{"model": "CTC audio transcriber", "vocab_size": 32, "kernel_size": 5, "residual_init": "zero_last", "max_precond_dim": 1024, "merge_dims": false, "one_sided": false, "ema_decay": 0.999, "batch_size": 128, "epochs": 106.7, "warmup_steps": 430}
Rows from block 10, named by matrix and row number. Rows with one number belong to one channel. Each number is 500 + 25 x the weight over its row's rms, rounded and kept within 0 to 999. All counts start at 0. Numbers have three digits each. After the name is the row's rms in percent of the matrix's.
# convs0: first width-5 conv (model.blocks.10.convs.0.weight, 128x128x5), inputs 38-56, a 5 kernel for each
# convs1: second width-5 conv (model.blocks.10.convs.1.weight, 128x128x5, transposed), outputs 38-56, a 5 kernel for each
convs0.59 095:531491500493499517517511483530565515474481459509505511533446467454462505530484478505479506538501477507512454500476512493497502505481471426502503491491451501480502488485500493526512519548505516493469459473506473475471466482448487522488477507538473492483490507471501494483490494462483519
convs1.59 095:533529542520529499505497528506513523470531537495444513462483506470556541529455471464491476518537559482484518497509524496540494506490487501497524520434533526518523495525508522537483489489489510523536523501497512494468510479513551531491485521489502465451495468480520500475499489479475467
convs0.60 101:523466485469462492507517498532500511501567534506493491509526474480501535537478532505505494493470508535552519502501545500490495530492492489503502549508503475496456470509472512542516512501501486511547469484463461521485533518485529434465488486486537529479509509489524507501505536510521517
convs1.60 093:487472438505484471482516519507541491513526438470525532506504499532561530534511509487489490525486483500484524500499524549482534494508494481498483484461504466494514531471516501490492533480486514492495472505506521491486462475538441451472527532538533469540502462487508490439513552488515522
convs0.61 096:473530500473509510535491459490472541507494519506558496537489462454484483462490477492482496500500521495525538502473502455502486517458470523475485542471469556491481481523498496492511494505489517506492502499511513526439528456489481499487506486517476482482487508516472552550518486466475536
convs1.61 099:502495484483525504490514507496502507530517483527545487471512510515493503510534473499498471513494489522501482520500484467503516454485438486472447480486484522539559512483507504480476509516473481508509484439480552474514495489503510507536536469501511498508506504522456512532530527516523510
convs0.62 105:483513530488537509518462480488479494473483486524475504494456448494499518510493489487492488506496513468485460481518494509518459514503472517493508545489488503474503521492476523484554481499519489528482489480480468529551505530512431467536544507488510513428532492508506503482507482526476511
convs1.62 101:442473484482505516496474513551480558531499504483485515451502475515492525490509535557511479495512511485487487511473471522502467456547496527488536488446521484496443489489478489464501498469503497520524495492479499510505482517493491476466498515508538503508520429511517483497479490499509504
convs0.63 101:517511495503466534470474526516505544505495444492482468534461486446508479480490516530474511478496503498530490480494465456473481457489510533477535484466451474516507509490507538550492502453543518473536497513499478576488520501472497497450515512505501438500506445510539520497471515481473478
convs1.63 102:520491499480504495551490420495467466454548478471464475528536486494503553492480448521507545477523500472510508484539541499504551514465554515460467518498511482460505459488480475489528492521508471503521526479477550495488539527552490503522482497509478504522487503511514504473463467481516497
convs0.64 098:513461497500510499505544503501499532535526486511522509478506447479494490565483461462534477483545510526533486490475502457487494516439531468501510470490472499485551499443495499486487487507477546498461482489508494506475473458498505508494536502511566569509483501510512500514523491457517531
convs1.64 099:506523497522480490534555470499522548508519482462491448477497491468526495533545458494519562520501480517510478523503515542499521476496485536541479519488465501517479486476516503515501493498493506500478480485489510484433494483466501455461493490486498471448507477510504465481451506499520486
convs0.65 101:512504481496533489502492466513505508542473530472479477502505483461510456513484470472498498513480490486489531527503510537460502501497521482518476512529470495513478487523518509507519536504455539479452508506487439497470473481523494492491503490490527537531491524534479503448499474443507510
convs1.65 106:461523513506467479503477497502515500517554475519457498515474505507457534501532504468517524479512545495534554503461501498499504522542533504530504580530514523472552513496544467481543471560447527488514535513478469547492493497531487479517499499523507497485505446449559492466506510517468493
convs0.66 102:484525496477524492485516486488457484520497516497507512486456477493448524528481493527545516484436453479457504507494515464509535498474441522503475515462518532496474461494499498494527485515502490445491533518522506499485494513492467526486520502532499523506495494488481521502495478501479527
convs1.66 096:473491492488488546477538514503511498503494489500468468502504498502505490468471487472504585503519488508485496503492498469543504484488534492497506506492503502537488525520519524522508495498512518499489503509532453512525531471489467508469493524481506459486482512545538500509509519539503478
convs0.67 101:525481465529499514504503528475509531498498456503516462480508466489540477495511483482512498444570515535492527569569513438515519522452459536464468505528500507509495507519486526501540548528523552502471467523517496495487506503513527462480484466508490471513486512503528489521510470470513494
convs1.67 102:495475492554487502514482485492523465457484483518502500498491528520482477544523483526492508495503545546496509556446502471496521485527485516528488488503490491502493512492532509511470457557499488547506480530474519536471525511523470509511510492505493503523517504496481503519477510504484497
convs0.68 101:482474475519499483530494479508501491502502482473470492497465493518518489538549506527538526523515454486433486479469513529556502523512465492479527502522530517517527496482474499478502533473482514511499492472487472484545464498560513528494515519536490496516496486522506509494514460500521506
convs1.68 103:497443454519488524512544479521514516487496518531491491519530485481501482479521474510507541564566486537482514487567495525472514494504484490511497511497524524526471506476471481498496526528477508541508444512451455531522511516514497512492505523440462510532510532494489539551472498508491477
convs0.69 098:480478485490469537476540480442525499502498455497501464456465516496482476476501474491504503507515505506480463476506517463524480470491491499504513478464518484475474490507474487521487489495496509513521494485478493472482476476503510498528537516512525521514468520488513514457498481518474494
convs1.69 098:481509496488488486484505469513486482499498498520479534499495514490479528445463489474492484496512478515526499484468510539508505531504454500466536517490480466503508530471501516463500531475487515509507518478470520490495462539509525452540512482479466492477439508519546476501455524502509515
convs0.70 119:501497508532504491527504527504518470514502509481470490516520448492469500509504523507488451486534484582476505483449523600518489491516504500517460471537497513519513458519492479512474484487512466529467518500457485495498495481489499465538545481480496527510501470521473519480505536503536475
convs1.70 112:507483489503476495518519483513483490527485478489497512505524486491487530498508477516500514492585476516494487464543499499474513505492509556493466495506482519508532516498512514524488490450500459489474470495500543505477496463491507484463492480511467510509526518489472555510548462494537490
convs0.71 097:499544517528531472473520473473478523513519501550496499513486490519498508518521498473487501525500538515491500503495470515520523535533528532488439481463552498489521499465502484514511528516494526541520490494474489452468538520503504492460487501474467526506488519466521503553556501456488479
convs1.71 102:481472490491518483475500488530509499487510436479514472484479456513477524546510528517538461526501516518507485460510510485469493479501547551474453469526468517497466517533499533475490499505487547523477529494502484543520560536493524496545474497473452474516486523527473522468546492494482525
convs0.72 095:503501506532542511490516506480504494460476465523532478493526509504502546493467480510504473510513500489473493523517531525470535455465518503465490537540467515492511508513506511514526478512510479482539536473504485513471467503497489495435460524518501558486514515491490497515531473527530546
convs1.72 100:530491475501454557494499469449466488465501506503525491519464515509448473482513540477486524494525516480554453470520455505459496515483506536527490470486514497536502471481526500503510523480511493525487520496487545468516464480497528511488516477497517499556475490474476530484477475471486497
convs0.73 097:491525542510453510474500504502497501518467498493507523495469513469524458505451519532533537513508468518509533507494480465528497502486540505483541557504526536508524517526479484511479547554494488459480473510530478502479510512467461502485506492506525477474498481426477512526467456522493476
convs1.73 101:533561474486502532499471517541516454487487528515503488501476496507487527506442494450501522531512435554479566535536546472486519505504460511517499506590453492551542513539492500522478482503458494547513481571473495438502546518469524496531491472500514478488492497510489467464485491475495525
convs0.74 096:534471459506480496500505554497505492503473524447476516496516503480507504521515491503515460486501497496511512517509503463513459510471490456508481440494498527495503492495509499484474543479507527501516474472485499522514493506494517528474472496500485547486461530496505531499521510492491526
convs1.74 103:489491516490512493543556489459495494524511467506481455542506497513486521552556462502459486489530518539485508482495491492480505560528498584452470472474485482493493496533532524497488490494503510502510526451531457517502489531510492457531505500488500526468491499492535533518499544562521495
convs0.75 097:517505490528479474456502470526505492510554506493546453473470491485495484511496536517493508514514513498456516489487496509515525477546515512514453486473515519515497520511501467481504514505500517498517520501509452512471549510505501452488503521492498507540525469490528469435523485457495499
convs1.75 101:499476458503495530502515506510501476458455479505472480503543481498537516522484484477501483545511503512484465482500483532466508496509527500503470472525463508532531454532517518493498472511490531509519537527461469491504534504528494510525457523497521474480505471483494492460544524460525477
convs0.76 093:503526508501498477512445466514471525504498522502503529497512496505494492489502482544497472473474459514487515526497490507455522475505526496523524472504500490515544534510499510497457495511496493518497526470476484488501461541530509525538501481488499496522508502509515500504482484528531472
convs1.76 098:487503507514471466523513536521524488501493517541474468509498475509445437509532532497515481469533469511461502523478481496496489523479514466525488436470497497479482509503474531488484537511471467520491512484489510468509447517502457477485478530517465511471432505480469491488473487506515490
convs0.77 104:504484512470545477478524481459485507467507539487494504528491524497471514484500516518494548519493510489437475532512505533548520521542557525529494501486526538510489456495462488511482526490495518472477502543488457485497509483503490522469483487499491489507499519509504507493537487495499492
convs1.77 095:555522491510537540507521525473500512527533478488479480525543493482502507495499500504487527524500490488512503526517465527536519496502547527466512501481514503498485479480505494505553482538474469496474500506495514477462509477541473502488457503491535523505484474467504530513534478500556469
convs0.78 093:492523503511478515495512536535545510501518436476469508495535523457503494510473484521498585505506510489476530498505491520498488492486528497516498473493493558530483496479491486484524565555468520455503537534506506460506447467476493506509505531516509519474490528506495477472458497504483510
convs1.78 095:491459467497502515457475504532513499457515536468487517512480508490478473513467489499504515465525482505463546494479445504482478510556507496534503490484551537511522501533527499503463461469519502521475459475512493534492487516486535464450481501480486438460519518498488522519541473502539511
convs0.79 107:481487527458491531463515477489515505502522491518513522492496507506476533534492529508526507496496463548543549528462430487497538534473461489506530515488552505536535482521506484518525542488487484514488528476476501480550494497490519511490517532490517464542485464540456509520490507469495551
convs1.79 100:500475503494492503454516517485508476479514511480519511495465545476495525494496493474514477507542466501527540450475498497522507486444527497547467456477525474529503553490533511486492529510467487467494481532524513526494486504490500496484501446516516507492499483480495518486542499514485500
convs0.80 100:520486529495512514467509465458506473472467487537489533500501474468503528449506511507494513492489501516481463517468469488508477516518466485498502522531504489521491477457517503503529463509504502492476452505500491516517510553492471509542498502451536501476499514482495503508511469442435519
convs1.80 099:528509486522521479472544494528516501461470497506490500501470510505517506489509483470475463443519476496484457520498502477469489486510499450488482481475509489486512475520491510523546481514515528492504498504513517466571524491537447479484496516488490482488481493514492464525456532525512456
convs0.81 095:544480511502507508495529500488517507490485474506482480467471508516484503498483477467490506532513491542505444497509554486501508496529519489485493474494528537510484476476518504527487499467508515526517513469481526500532467489538472491483489484500526512506502514486485473500467508509515460
convs1.81 093:529490476504533473541508492488494478499509464510500500500497498486506432480439515464495490532513505477504473509486497498518491527490492484475508504499512478483526483473459502525503507535514502530563536514522536499528502519503432486503522495460495501477495446501489491524519496501503536
convs0.82 085:506493514543493524471532504560481467454515516487479454463494536514510509461496524455465527493474532535516512545571517511475503518494499498519504476499509519528534519475506513503473532514522524505460493500504488470502518545504518520489506492524522510523488478522490494527491495485518501
convs1.82 098:492524511533527512511517503558464471473468506538497480472461497497471512607490514507525498465460454462491531456469466469453471460521504467447512507487491494514523510476446489488464490477455525531484479472494515517473505547511514511488477494499483530475468517544517523511505491514503484
convs0.83 099:511499503465505518483496435495519509493484494523507487510512518495500533501498473497482502463478544544509448477501515499491500542521470508521489476471498529544523482500505493499472491519518517488517486550490515476432496543503486529502500487553482508470511545517477480478462501526521485
convs1.83 100:511471479533512490497499552490525470498534491556469493500482507503515511497494513490489538479472512517457494479493528466555501493457495456518503474499439502489506484507454464457543456489489494539466500498527508521515519486490481521473446516545497503524485515488496524502481512504512495
convs0.84 095:507470520522479490446479463502505495532524505471474529502557554512458443497522525518516473517504529537501470535512492520460483532478473491502494490516525494489491491457515482471481501480488481482498503485471497499488467473522484480540508473554492461482511486480507510500445533534511442
convs1.84 103:552497491489482500491472446527448540503493461489476501499526490483497556557479506534498514525513502475557503522521464466534525508491532459515482532532468526504533467490503525577493517510502477482503531507507520495482442497494485500485514484516521493448501516462439495510433493538499504
convs0.85 105:498533521497511513544485482466450508488461495467499513549504473488508472515471496525501475507494505493490518516463470512505472472474452450529546473489494512444474562507526507473550459478518502535528529509463492481514527498537532510457525525487485531539501505489475534564487490459525547
convs1.85 102:512472517484480497550535481508494496540512474538519547530534511475482468522495551498483527465467464530482465516499447513501483451455453545435503496499492537531554523479481509505460516523506481512509486501497476510476485484430530516510516527510486465451491490505459513483481469514505504
convs0.86 106:512489454485445496480460482552508490499504531502485470559488535499522509495504503488511509517473450451522502512479470504538492467509493480489490483493531490479496487502504533458468495474526482498558466499495457493499501513478521486491505461478490458518507499485491504489495479513494522
convs1.86 102:505486500497495523518511538492524483477478490500462465499443449519485506491506483462529494498527507540488578507505501467469489514484504517490495578524502500536510504494473518491532454514511436507502478513556496512533480495518486502504470498494534542508504466500502453528497555502531534
convs0.87 097:552559540547517537506459469493535516497485552504521501465498520501491448489531543500516492520532530504509500512506530509553503501491498516493525463481514519514459500527505476479485494537481531498521496489456490485466537501517502484480507485495503509483495491505485484513498484497523510
convs1.87 096:548516491469479508468461465518528510564527537515573515507495498498513477474475493519529513483479503538512491494507525520516516504525471520490494475495511504478497532554489513510530496525496521486460449513504523506486512489446462502484487510449525482486475476437503541528475506457496499
convs0.88 096:480500542566536518516503492481539466500524509527488512440532453531526536517473502517525483509499480471432498515501552503558493508487497462514453516490517507496498496474499505475505492492543483472480461491514488563515555466509501501475539519533528464493503490483546523499512491485509537
convs1.88 106:525487519473487491508509482507525511514475473490524499489543489469482490539492532515491526494533500507529518510526462482509536477544492562503526479515457494456535535529529503532522480482514503467488495537507468521485507455478478497475515478505504534493511523536495488515488469526497510
convs0.89 090:546496534520491505454473542503543494519495476513535508491485494509487472467543506487529520507525498502575497502486512493532528504528483481498470554540549507480462498515518473471492572482484522491462505525472478481516486482474537501469522553460513471505508502496468454480488495552507490
convs1.89 093:455464475491543508498479478530461530504477509463473466525523510526508469472531495545499524515508512494554530507523527485499494497494475523498510489546516514498505518520537518541481457505523559508509482476501427510481472501475516515503506541450441488506525530465485528561477538488502461
convs0.90 100:503474458519506509497476529454530500507527488519498509515487498514487503556487490529505500466471515521513536495530488495543505489528495483476489508501558484513528450514513521501456543461484483475529519476469528524475495492475537502484547494529460542515483525478469519495486521518507526
convs1.90 097:536517532522460490513468488487506506494492491515509437507453525511522531503507498483489506498502485479515508524502490454514497511500459425533488471469486502515498508543498502519511503511522459494519488479514524486488546458539540435537489539500527508484504490527500514540501492548543539
convs0.91 103:503491467473490477504475507534545485495513469497521511478504498482457519489458498480520499496504505524500506510505483543456505499504474493456537472476470514505497521491506474468512543448490472511520468518496523483508440519546477525506492527436504484468512486503504511489532515528477504
convs1.91 103:488461491482490534517526481507500497479485507463511479496547475477520449491508504512529525494471502468484527466514474508448503513488498514561514480490499521492485533513499541486518497480495451551515519529504538521502508499466496501504459487480495508499516523514506500522493501499495491
convs0.92 099:501488467490468507504498509512529498491492497469493489533495427530508494532532529499470458497498456489493488496540542492481519495522511508529514491486464487539483516515504504515509504531496501533538518535499458478453501498499525521483510485479542519484508462487508493526521537494467508
convs1.92 102:523488522501500486546479515490483503483498483512517505536511458515501516540483488478499504496477508503475483513516524517525517499471480517479509495449503501495494530481510515502504486549494473494452477489490485553472487492477519484513493478461533451492565518488497512510491497479533539
convs0.93 100:536546521531470466489495507490492470520451542543519468552493507540495495424513546491499493495545479551590497496507511517482528493547567446503496512565437486532478524543535503450543479508523511520497515512477465494511473463516500525507455504483540493481492477513564537513487514490529553
convs1.93 094:491537470483497487467522526542488511525515487537501510518519554519457469510513471513492528490494506509447509491501471530532487550507554538531506524466557488506490451481514512511479497532499497535470459488528521523556478504499523510472453497495517511490445472501494457429459507488525502
convs0.94 103:507478448457450480492478465505477537503526515516515509495497481465510495478497498521544534483450516503541515534501496460514494504456482477533481506532495533522535479501477514488464473517472520456494505465497492535495509507480518453564493545484510493523563476522476509446501463516514472
convs1.94 098:500503503503526496531520496499511492482517510493479513516484477498503489505508510521510498508514543479522468469468488512504516477495450454510470480501530489513476495496502511476443487521506534472511504515494509495512525481471487526506510431462468500546532428520489528509521513524529517
convs0.95 104:499491487438484478488506468487517507483528496475497509490469507484518486494460532499481529498528535482484480437591501509535504454486464465471573508493506482433513541493513519497494515501522484514507480531483522520497508548457508465494486468533555474490501507496546486483465504520497482
convs1.95 111:473513510501491513455503504512519542481501518517504521481478542540505513447494515511471487531499499497504497500398539501489499514530506497486575537521520507515533488525509494511481484484466532503522528502478460513548475488505522507486514482508489499476453505502499489495517492492492532
convs0.96 097:481512482477518461505528485528523473507502517475518494494533487469529520480516508500535508501477461463500504487495492491517503518495513541474503479482576484483480530501476489489504524491504509468467505465502484495518462494462502492490490476522484507496478490513499511502500553538516528
convs1.96 098:465490512487518452451514548467523509510514510482532493501488518474482516530519518484506511469492496481495503502487491550462513449485436448468503471492477465517488515489513484514457512524506525491510493509474506500506485516457524462500496504522471503465481473490523499533489472471488523
convs0.97 101:544504463481458532510489522470483483491491515504479522522487500491488517519518514539531495490504482494465477524478476475491499509482505472443453467503501510479471503480481498517557492494452462472499476516475520516502500502498495506486517486541502514511492532500498489500530479520511499
convs1.97 098:526471531522479518507513521507505481478530502479476491505478501486491532468522497533482518491491502546483487482488459485509519492491535520480509513509528504470473508490502506492481498495481498550467475456466469493514489486545477505529482490522474519515439481522464489514485502485528489
convs0.98 099:470496482496517460481511514521510474500512480512497478519527502491485488480504501477480441504494460483433493477481486534483499495481511498508523537473567511512509501466504541533471500477527532483496495476468509504478476491484517492489499538465493499517533488466534515535528472546487469
convs1.98 096:527498500527459562495463514474492550524519522471508510489508490485507509466496489497483455588543510529550470464469475513494555506501542477513489501482448491489463514514490519525531471484495469490459485477459494515542488469429549505501482483490521515467513520500511483460499505458508511
convs0.99 097:502508466495497483494439494473456499468497489520536488508489463493496496521510506486469488520502474490507518543521475451443474454508440445508486470494458509458546548503495497516500507449512481498535493490475533509470497493509505466538503510480523522495485527452490464491502468502547490
convs1.99 107:522526515486562510518523563515475519515509533516502517468492547506535526492496504484500536544492507508546478526463517539521509470440481508532507469443509524497512439505482501479517509494513474513501475527533480493494502469524502492475530475494495500515514529515507529510543464503516570
convs0.100 121:479500472481534511512499473510516487486510499506540483470475481482537531487500479495522514482506509437529498509516509468511510495490493511499572511500524463479509526518510513443514487456447538497513481498494522517480505479484502474528537514544498492437521500462495531488497460454498523
convs1.100 123:465478497530502509489484519508484491507516479518501515484523489488478505528498509494511531505588480516523481489548445526498497478481503554525462580516510489516527506502474493506509493527475493497481518492494477483486543512507490520528489513464497507541479463485516526506498514510495493
convs0.101 101:495484503503517459471498497505483551507521506488472518480476473514502516478484512529484445488472506504512502487487488510520516510504500528525499471490502546541489489478494521527544527480497483552554510500441491489496500491501500487534491450515508501511487471505534483496507477509521497
convs1.101 101:499523518497505540497515507505456460492534530496500498490503520509467490504503463510467526483505526553525545492450539478534523506442448496511492487487502490507519531523487509489456535541514480494535517547498488481505500449505535490575541509487485481484560509477521496519497479504504460
convs0.102 100:474515481540530469484475559504480512537478507545532563514486489488518510537485514506505518507523502525490467530530488489500511502505550457503497512444503495510561479478504518561530474509523479477476501529541539502487475495500487477512463491489483505504504537483513505461495524560500480
convs1.102 099:464477483502528490568482471514545488464491443490526466530500494499495479492482525503476472481487484518457526489512483513444478520510538490481474534523529496514490511514510510495534490550498515460460518480446516524492526519532465543506566526502525503504532485499521477564462504494561490
convs0.103 098:467503500474514486494510523448516545508494550501544525515515444494517521477491541492508543499529517465455506519503506510484486515509482547483535571510488529516469512501483509527469511459455523492509471475519518442530503497500485475489451444496501505492480490472480484513559498536463499
convs1.103 098:518489453513497503530471535517464461469548502523542517520508533513518522470480473493480517494492513492463546517522477498499477515506501510525485489510492479487512502519506499495496501509509494484495501468462554507509479484459472490518529514578509514512518474512497493461539504487488491
convs0.104 105:515585476503506472505512525521410469488496524472565466494521541492482521496510534540477433529516536492476520510518519490485507505538518492494497510504489500515473534508507522485522530484481512534541484503509458461490510535499493565469470464501492500513496530510481479498473491503487512
convs1.104 101:473516513436533488517498509483541525540501402493494503455523504532528516467497527481529466483513507511498502450513509508521508497516496550516490481516513502471526473485497539537468518543488484492488468516485503470438523523489493508460493477525496537520510512494469490528507508478502512
convs0.105 090:464497489516508505487473489471503492468522533496468529497518477493519538518541526490513491508534513504518496537501486455458519492476550511502547497521475510491505495483449485517493430529503517498454489506499509538498476473458486523517475500528516514493479490480445484539511464458501521
convs1.105 099:517514469458478506482500527445470496525507522440493442489518464490525500469463524519475429500512471461475497503482483499478522545496491475532554478509530533516483443520578520542498475459517531464480450472525515519483508530489530471462473524506479503521522467471506516459514502532520520
convs0.106 104:520528471514501480497522489499502507502469527521534530515566493497536483466498512485528454476453499491513476472500429511506518542564499489450491507501527471523505446502500512491480521462502492509520522506514517536527521525517471504506546537491501511495514553524476499489486458517504458
convs1.106 100:495487490486522491515525478512478477510492488542523480522545482531465459534487476521497464450494490496503502579469510483472509503505511509532507512497492480494491448539518502512480468523491446560519501511502513505521453511514482487546516501508493524472518492484507540522523511506471510
convs0.107 104:531501480484482486502451505515490516494518523539518520517491479503476534529527482529514534490489501515567524490483441484497521513540523487482486546529571531489475460488483517485479483477486506499514490457501498503538564522464517498495456486473477442462553548474528499559420484471552491
convs1.107 097:577505512512438488536473538509500485519527525492508471481491547496520536492466530524480470495500500510456438471524503496497483510500489498519518524522444527493508496530502472536517487489493451494502513518492470522503511512497505537504510483496513523544462508515491457467515474507506516
convs0.108 096:543495518482516504508494505465539512502489517518471498484484489491520494519472526517505535469511509489504501496528524485480460473506507516465500513482516506497455524511447472473470560523509500462502465466456532512455492478515520544506482515480485445457467496493529491527493455495501517
convs1.108 099:523556508477465499508503484471444504550546537460489493513489496478445510485494513469479491528506497531509527470497467521545511496482487515456482467482548476505514513513474488500473476452494541484489510494540464515501511458533545462470537506488520528508505524483512483513495484499539505
convs0.109 100:478487475452476530523511526545524522493508521484481478490501445508535514451466521473491463497531487505524541481467476492504472498453468544512497494502529527476507507540501464502487493513547504471488525466522469525458479501450492485472508481495482497555577530536488499502511508534511499
convs1.109 096:473467495467478486522491510504472491504501456472489490475473499490488508573517520502485531528506498489500488537546508519516488519460461487519515534484532482474476473575519515517519477505505467476492511497483460568527506484514544502497528480525478471535475535501465522518493538496472477
convs0.110 094:526512539480516534511517519477509459485539496501510540539482441515491475479502497486535513502523504487435535533546484449488514526519538514507557522496514527495495505498503503488509494482496472513528538525490506499495479512487496491496517501475497538501498513514468501491463503462484495
convs1.110 104:483503493473486501498507508548525512474499510478435475512519468473490519499488485470489498520486493524521502514526496487518469467506567489508494519527503488472497483488485521519476503502522458485507496486526479501509493473515488504484502481483476466482503526533489513489512496500521537
convs0.111 100:541517451462488485474505536499519508496514476495514523508498488484510477437522512500496538467499505471485531466527541555534537528505437505474472471513513507443491553476479497470478530501525483453490506464496504486486466490542500473546486502506524487521470482483524528528503531537449496
convs1.111 094:475501496516461477519500507515471524532535505490464502454477486492518467522484544480480516489499509539493488494487559516540493451465445484505495528488496491470482518503477499492508459494520514514525477488518455530490508471527528512484541521481484547485526504554499522475484517501504510
convs0.112 103:494537466504452479461478505522520501531490489499491495558549524463472505536551501478523509527495481533478525493482498476553496444485482468447504465492510491429485510525497480516478508522524489496475469479460523532489506457503492462483505494535521527514433506518493463488447502481492541
convs1.112 102:522523481492506513476461515532519501503450495521511496526494506470509506552478454497498529497509493512525499529494498478498496519499479501490524507551477472480512528569478489524474512480502531523501514490501515528508494530485500525504475506555526489493553519466469510470439509537454500
convs0.113 102:481530498491486496499475446490446519501473517538478490523490545550485481410523522496528453535477524536513501501477452537514490490535518513536510478501501514501488497518466497463491545555475514466450530531532501484502498531467513495481514556485448489488553467498518479501522534498520526
convs1.113 099:492464487518514510462493499523493508487507542499528531527486517513553554447501479465449475505522519512516460526530550545495518510544485510507485495483494495477472460514514493474502449492502534538522515498499481477499505525515508525496488498522516516513536522500488521445465515516492474
convs0.114 101:460481527474509522486530525501570541522515489514496515509493494483506464448481480474456464491505546515473541498529450526452441510511450483515515476499463458477524480530469506491485511508494506491482515503530450462446510485485530515524503497544494533491476508518501516488493496502483503
convs1.114 098:447483517531503537507518469528514458462515469501540542476502516492472521510501486519525531460487500463461488498476535481451516501533501476527501501541466464478504514455485486487532476476488505541439457509532549545522517494502528465478492468526485524512519497524469461488518463493528487
convs0.115 097:530506504505522570491527513487507460489518518545542536492483552525522502489490477486512476525471503522493485462525483492551512457515571543506495466517457552522527470466516502502498477487494491501512476474479497532510509462487469497453494483496481522468496447473500475484534505529511494
convs1.115 094:478469519485491500501516472470474525491503531459486482530532482528499497491468476486508462487494509539483491515452501496484511501535507512484497488513517505532510460479518520481514494474449492483489495491481531513513507505464499516510492480456488505500490479530508495476520488485485528
convs0.116 100:509529475498481519482451492553490491500495473441526481496493519467508522492483504523485503519547481526481530512530524461546453505495484464470489471502528512470496523511540522496485503488477475497500498534473529507466512478510478473505494477510499527462496477464505510473537455459491509
convs1.116 101:527487515443472496502503529499515504477538466514461512514469505531520496458495466485491490472510492532478504545505474495508486510547493531466520485506515518492499539537504512504518531503513486525510524507480500537449499464513509538516475489483506491517459545498501476474482478493484456
convs0.117 098:507503503526473462481493487508505526477487489544554510519477522490470547442539463492508489500517508529516471494504489517495500511499541511451515496520507476460502552511533512460458464490520481497521492524491484520507486461454516521549517505465565518511520476484479521521455518484482490
convs1.117 101:505496530471498525473507491542487463488479459467514510493504518486534462493518479521490531495500512515482516507469532536483485467490562514503514486523520491520459492537515500485432501488500476527512522514459515480531523493490500458483525532506494510492493506500498509501526511506463496
convs0.118 102:462528534508495504484485488500479507486470501482518490505510485499506519483535533531498461478519484506482470487500501449515504478496452487492504469543558507488528508546507503491522490551496525538556527475479514463485494522507482485531541464539469474488495496531527478461454529532465534
convs1.118 097:540511462483502466482480482476513490473468521524516472478525470466536506480488484459482460495468491467480501516510484500546490522481465496466545542475510484523495500518495499481485489513482539500536490509508556456468478508519515526514469508478519517506527522511493543526515555494480516
convs0.119 100:473520518488492495520486494463523498485524507457489541478525534512501525473508511480472485506501483503498486514516494507520503485487467486473484590523509479535496511518528510491511501499490468500500502472528564475541495515537525509519494444501493498462482501488506476501479514492487528
convs1.119 103:484495477512519477493511490464493480534475510512530520514468447496512467482519463525507523509473463434488512541507492506488490528495477497526508508430507514454490506464503546517536514454502517536471467497487501504485497472532512477464501505505481468476493494513516487469491502493511516
convs0.120 094:513524503535487509514506437489472485507476476474537499557489491470510501527474480504500548542520560540550472519549509482513547507538521479530501556490501501486494534523452473505444533531511502497532508490503492527489545511466474506492472524518532538485475474462564456541511494500523497
convs1.120 101:508479502474518520497539471505503497446482496491452518468479470512497467457471530557537496505502475540485512502466453516458494497488446476538495517499521459508477493508490512497504501472464483529477465472499559465504489499484498534487468506503485491495489515504542495501511462518519462
convs0.121 100:516490535494487474541497500443560516494481496492499510509447514490523449479464520486463529534490543524518521526522457507513480529479502506527488524502505465480485542437484490534523469537516497488475477497509513459532485485448498515471540460522476512519488518479500489490519486554522465
convs1.121 104:504571446505525502536519517529526500509535495475516467509528482505513546491524464474512490514486519509508503534476506471509528494543518513486526500458512503496546517458465520509456529517544498486480519484518517509547485540457469483538470505514523493483465488470468466473530465478519519
convs0.122 105:511462482505497498443499473521473488507529556516473539501530504481496463579549482499488496490528546492522492495480514472523532492478480479488507484534530483496490507522535508495497532493537478484503459504494483518475537514465494516498543450501508463452548492502481508497494484514513511
convs1.122 098:513504457504490543485482439499513498486479477508466521527513447540542476527522498505467504497476546481484593475518480491512492509472449597520488497526524470473478521510499496510487468505484498534461537498517451505473538482490480484537497512491525536488484497516508500491482506457502525
convs0.123 101:467489470501504443514466479518528500533484521472451485471502525497555504518470465513479475490488490482480517533502524487491508501475456498523521455500470494455466487546494503478486484505524477528512548520526484496496527444482525519489490526515562527543490513512509523503553527534521518
convs1.123 097:471519514479553509498496497502444498482514475519503499512503512524491540509479509465461474469490509503513555514489479496493499523519582499501504495487518546557505519488489480509490521457480493501442493492490513480466478444464509522535483453484507552518519513457479479521484452493480489
convs0.124 101:488495477506465502462493478533501473491501477524474492440482523513497472541502537494530487536519502490537540496501493508491468493478488495524523486515474491546498475549502522547509502461516489516574488500488527476492476472499545495529538467520494490507480489516505510477507534497474503
convs1.124 100:491511478479486559504492496505435456539475493521527499493412483528465504520473501521494517482477500485478532511503479469460454513509469517444538462519506535515531491454498512491458554505474495530481480491481480525487501463488534491540489508468521467464499558515511509459528505543530514
convs0.125 093:545529502521460535498496455547453496510523517476496458482455474500466512506494525517492495508478507517513527533513536477511532486486489554528515500484491522485516517488509527492552475489474496488502483451506514516531512525508528460415513482516527509480507472500503511470494475481477471
convs1.125 095:459500502491448496476488476493515517479484496479521544481494506489513490541503498534461520471498511463490494444441486530493464482461478486520539495531476526488493471507505514511464509490499513519508491482450491521508526521548524520506503511459494458468520483499477507550512488462511447
convs0.126 096:503524488495528470520480473520484495520554486525485462509442518535507473500477527524524512493521525485495497490482472550548527495498491491519496484493493505485518527538515502496529505543494487511483517505479455535524534492524512436532513551489512484499523479507497514522483493473519499
convs1.126 100:461504500512522468479534479495503528514492511458476487457514520543490505452514471513508525510487499520512499461484512522487492485470492521502498471477554508547535475462483495500492506452487521489428504530489502479519501483491520448478490473500497532521512500510526513549516512525536533
convs0.127 107:483487528473510512456509453484554531527509540534501466505501515481537482494493493520525515489503503459522496437531438463516505514503496526564550526498538514482462493438524505499571482479506494503505484497471517481486510511464533474512478486508521471519473509501504480523494495480524534
convs1.127 103:487508463471511524457491474484553520492496499503481495550481500448486472483504478466502501506487517494507512465436483533498520506512487486531525512500504498464504498486523517458476513482549494487485511523515477492527497492539455469480495521513531503492488507484496462496529531528476501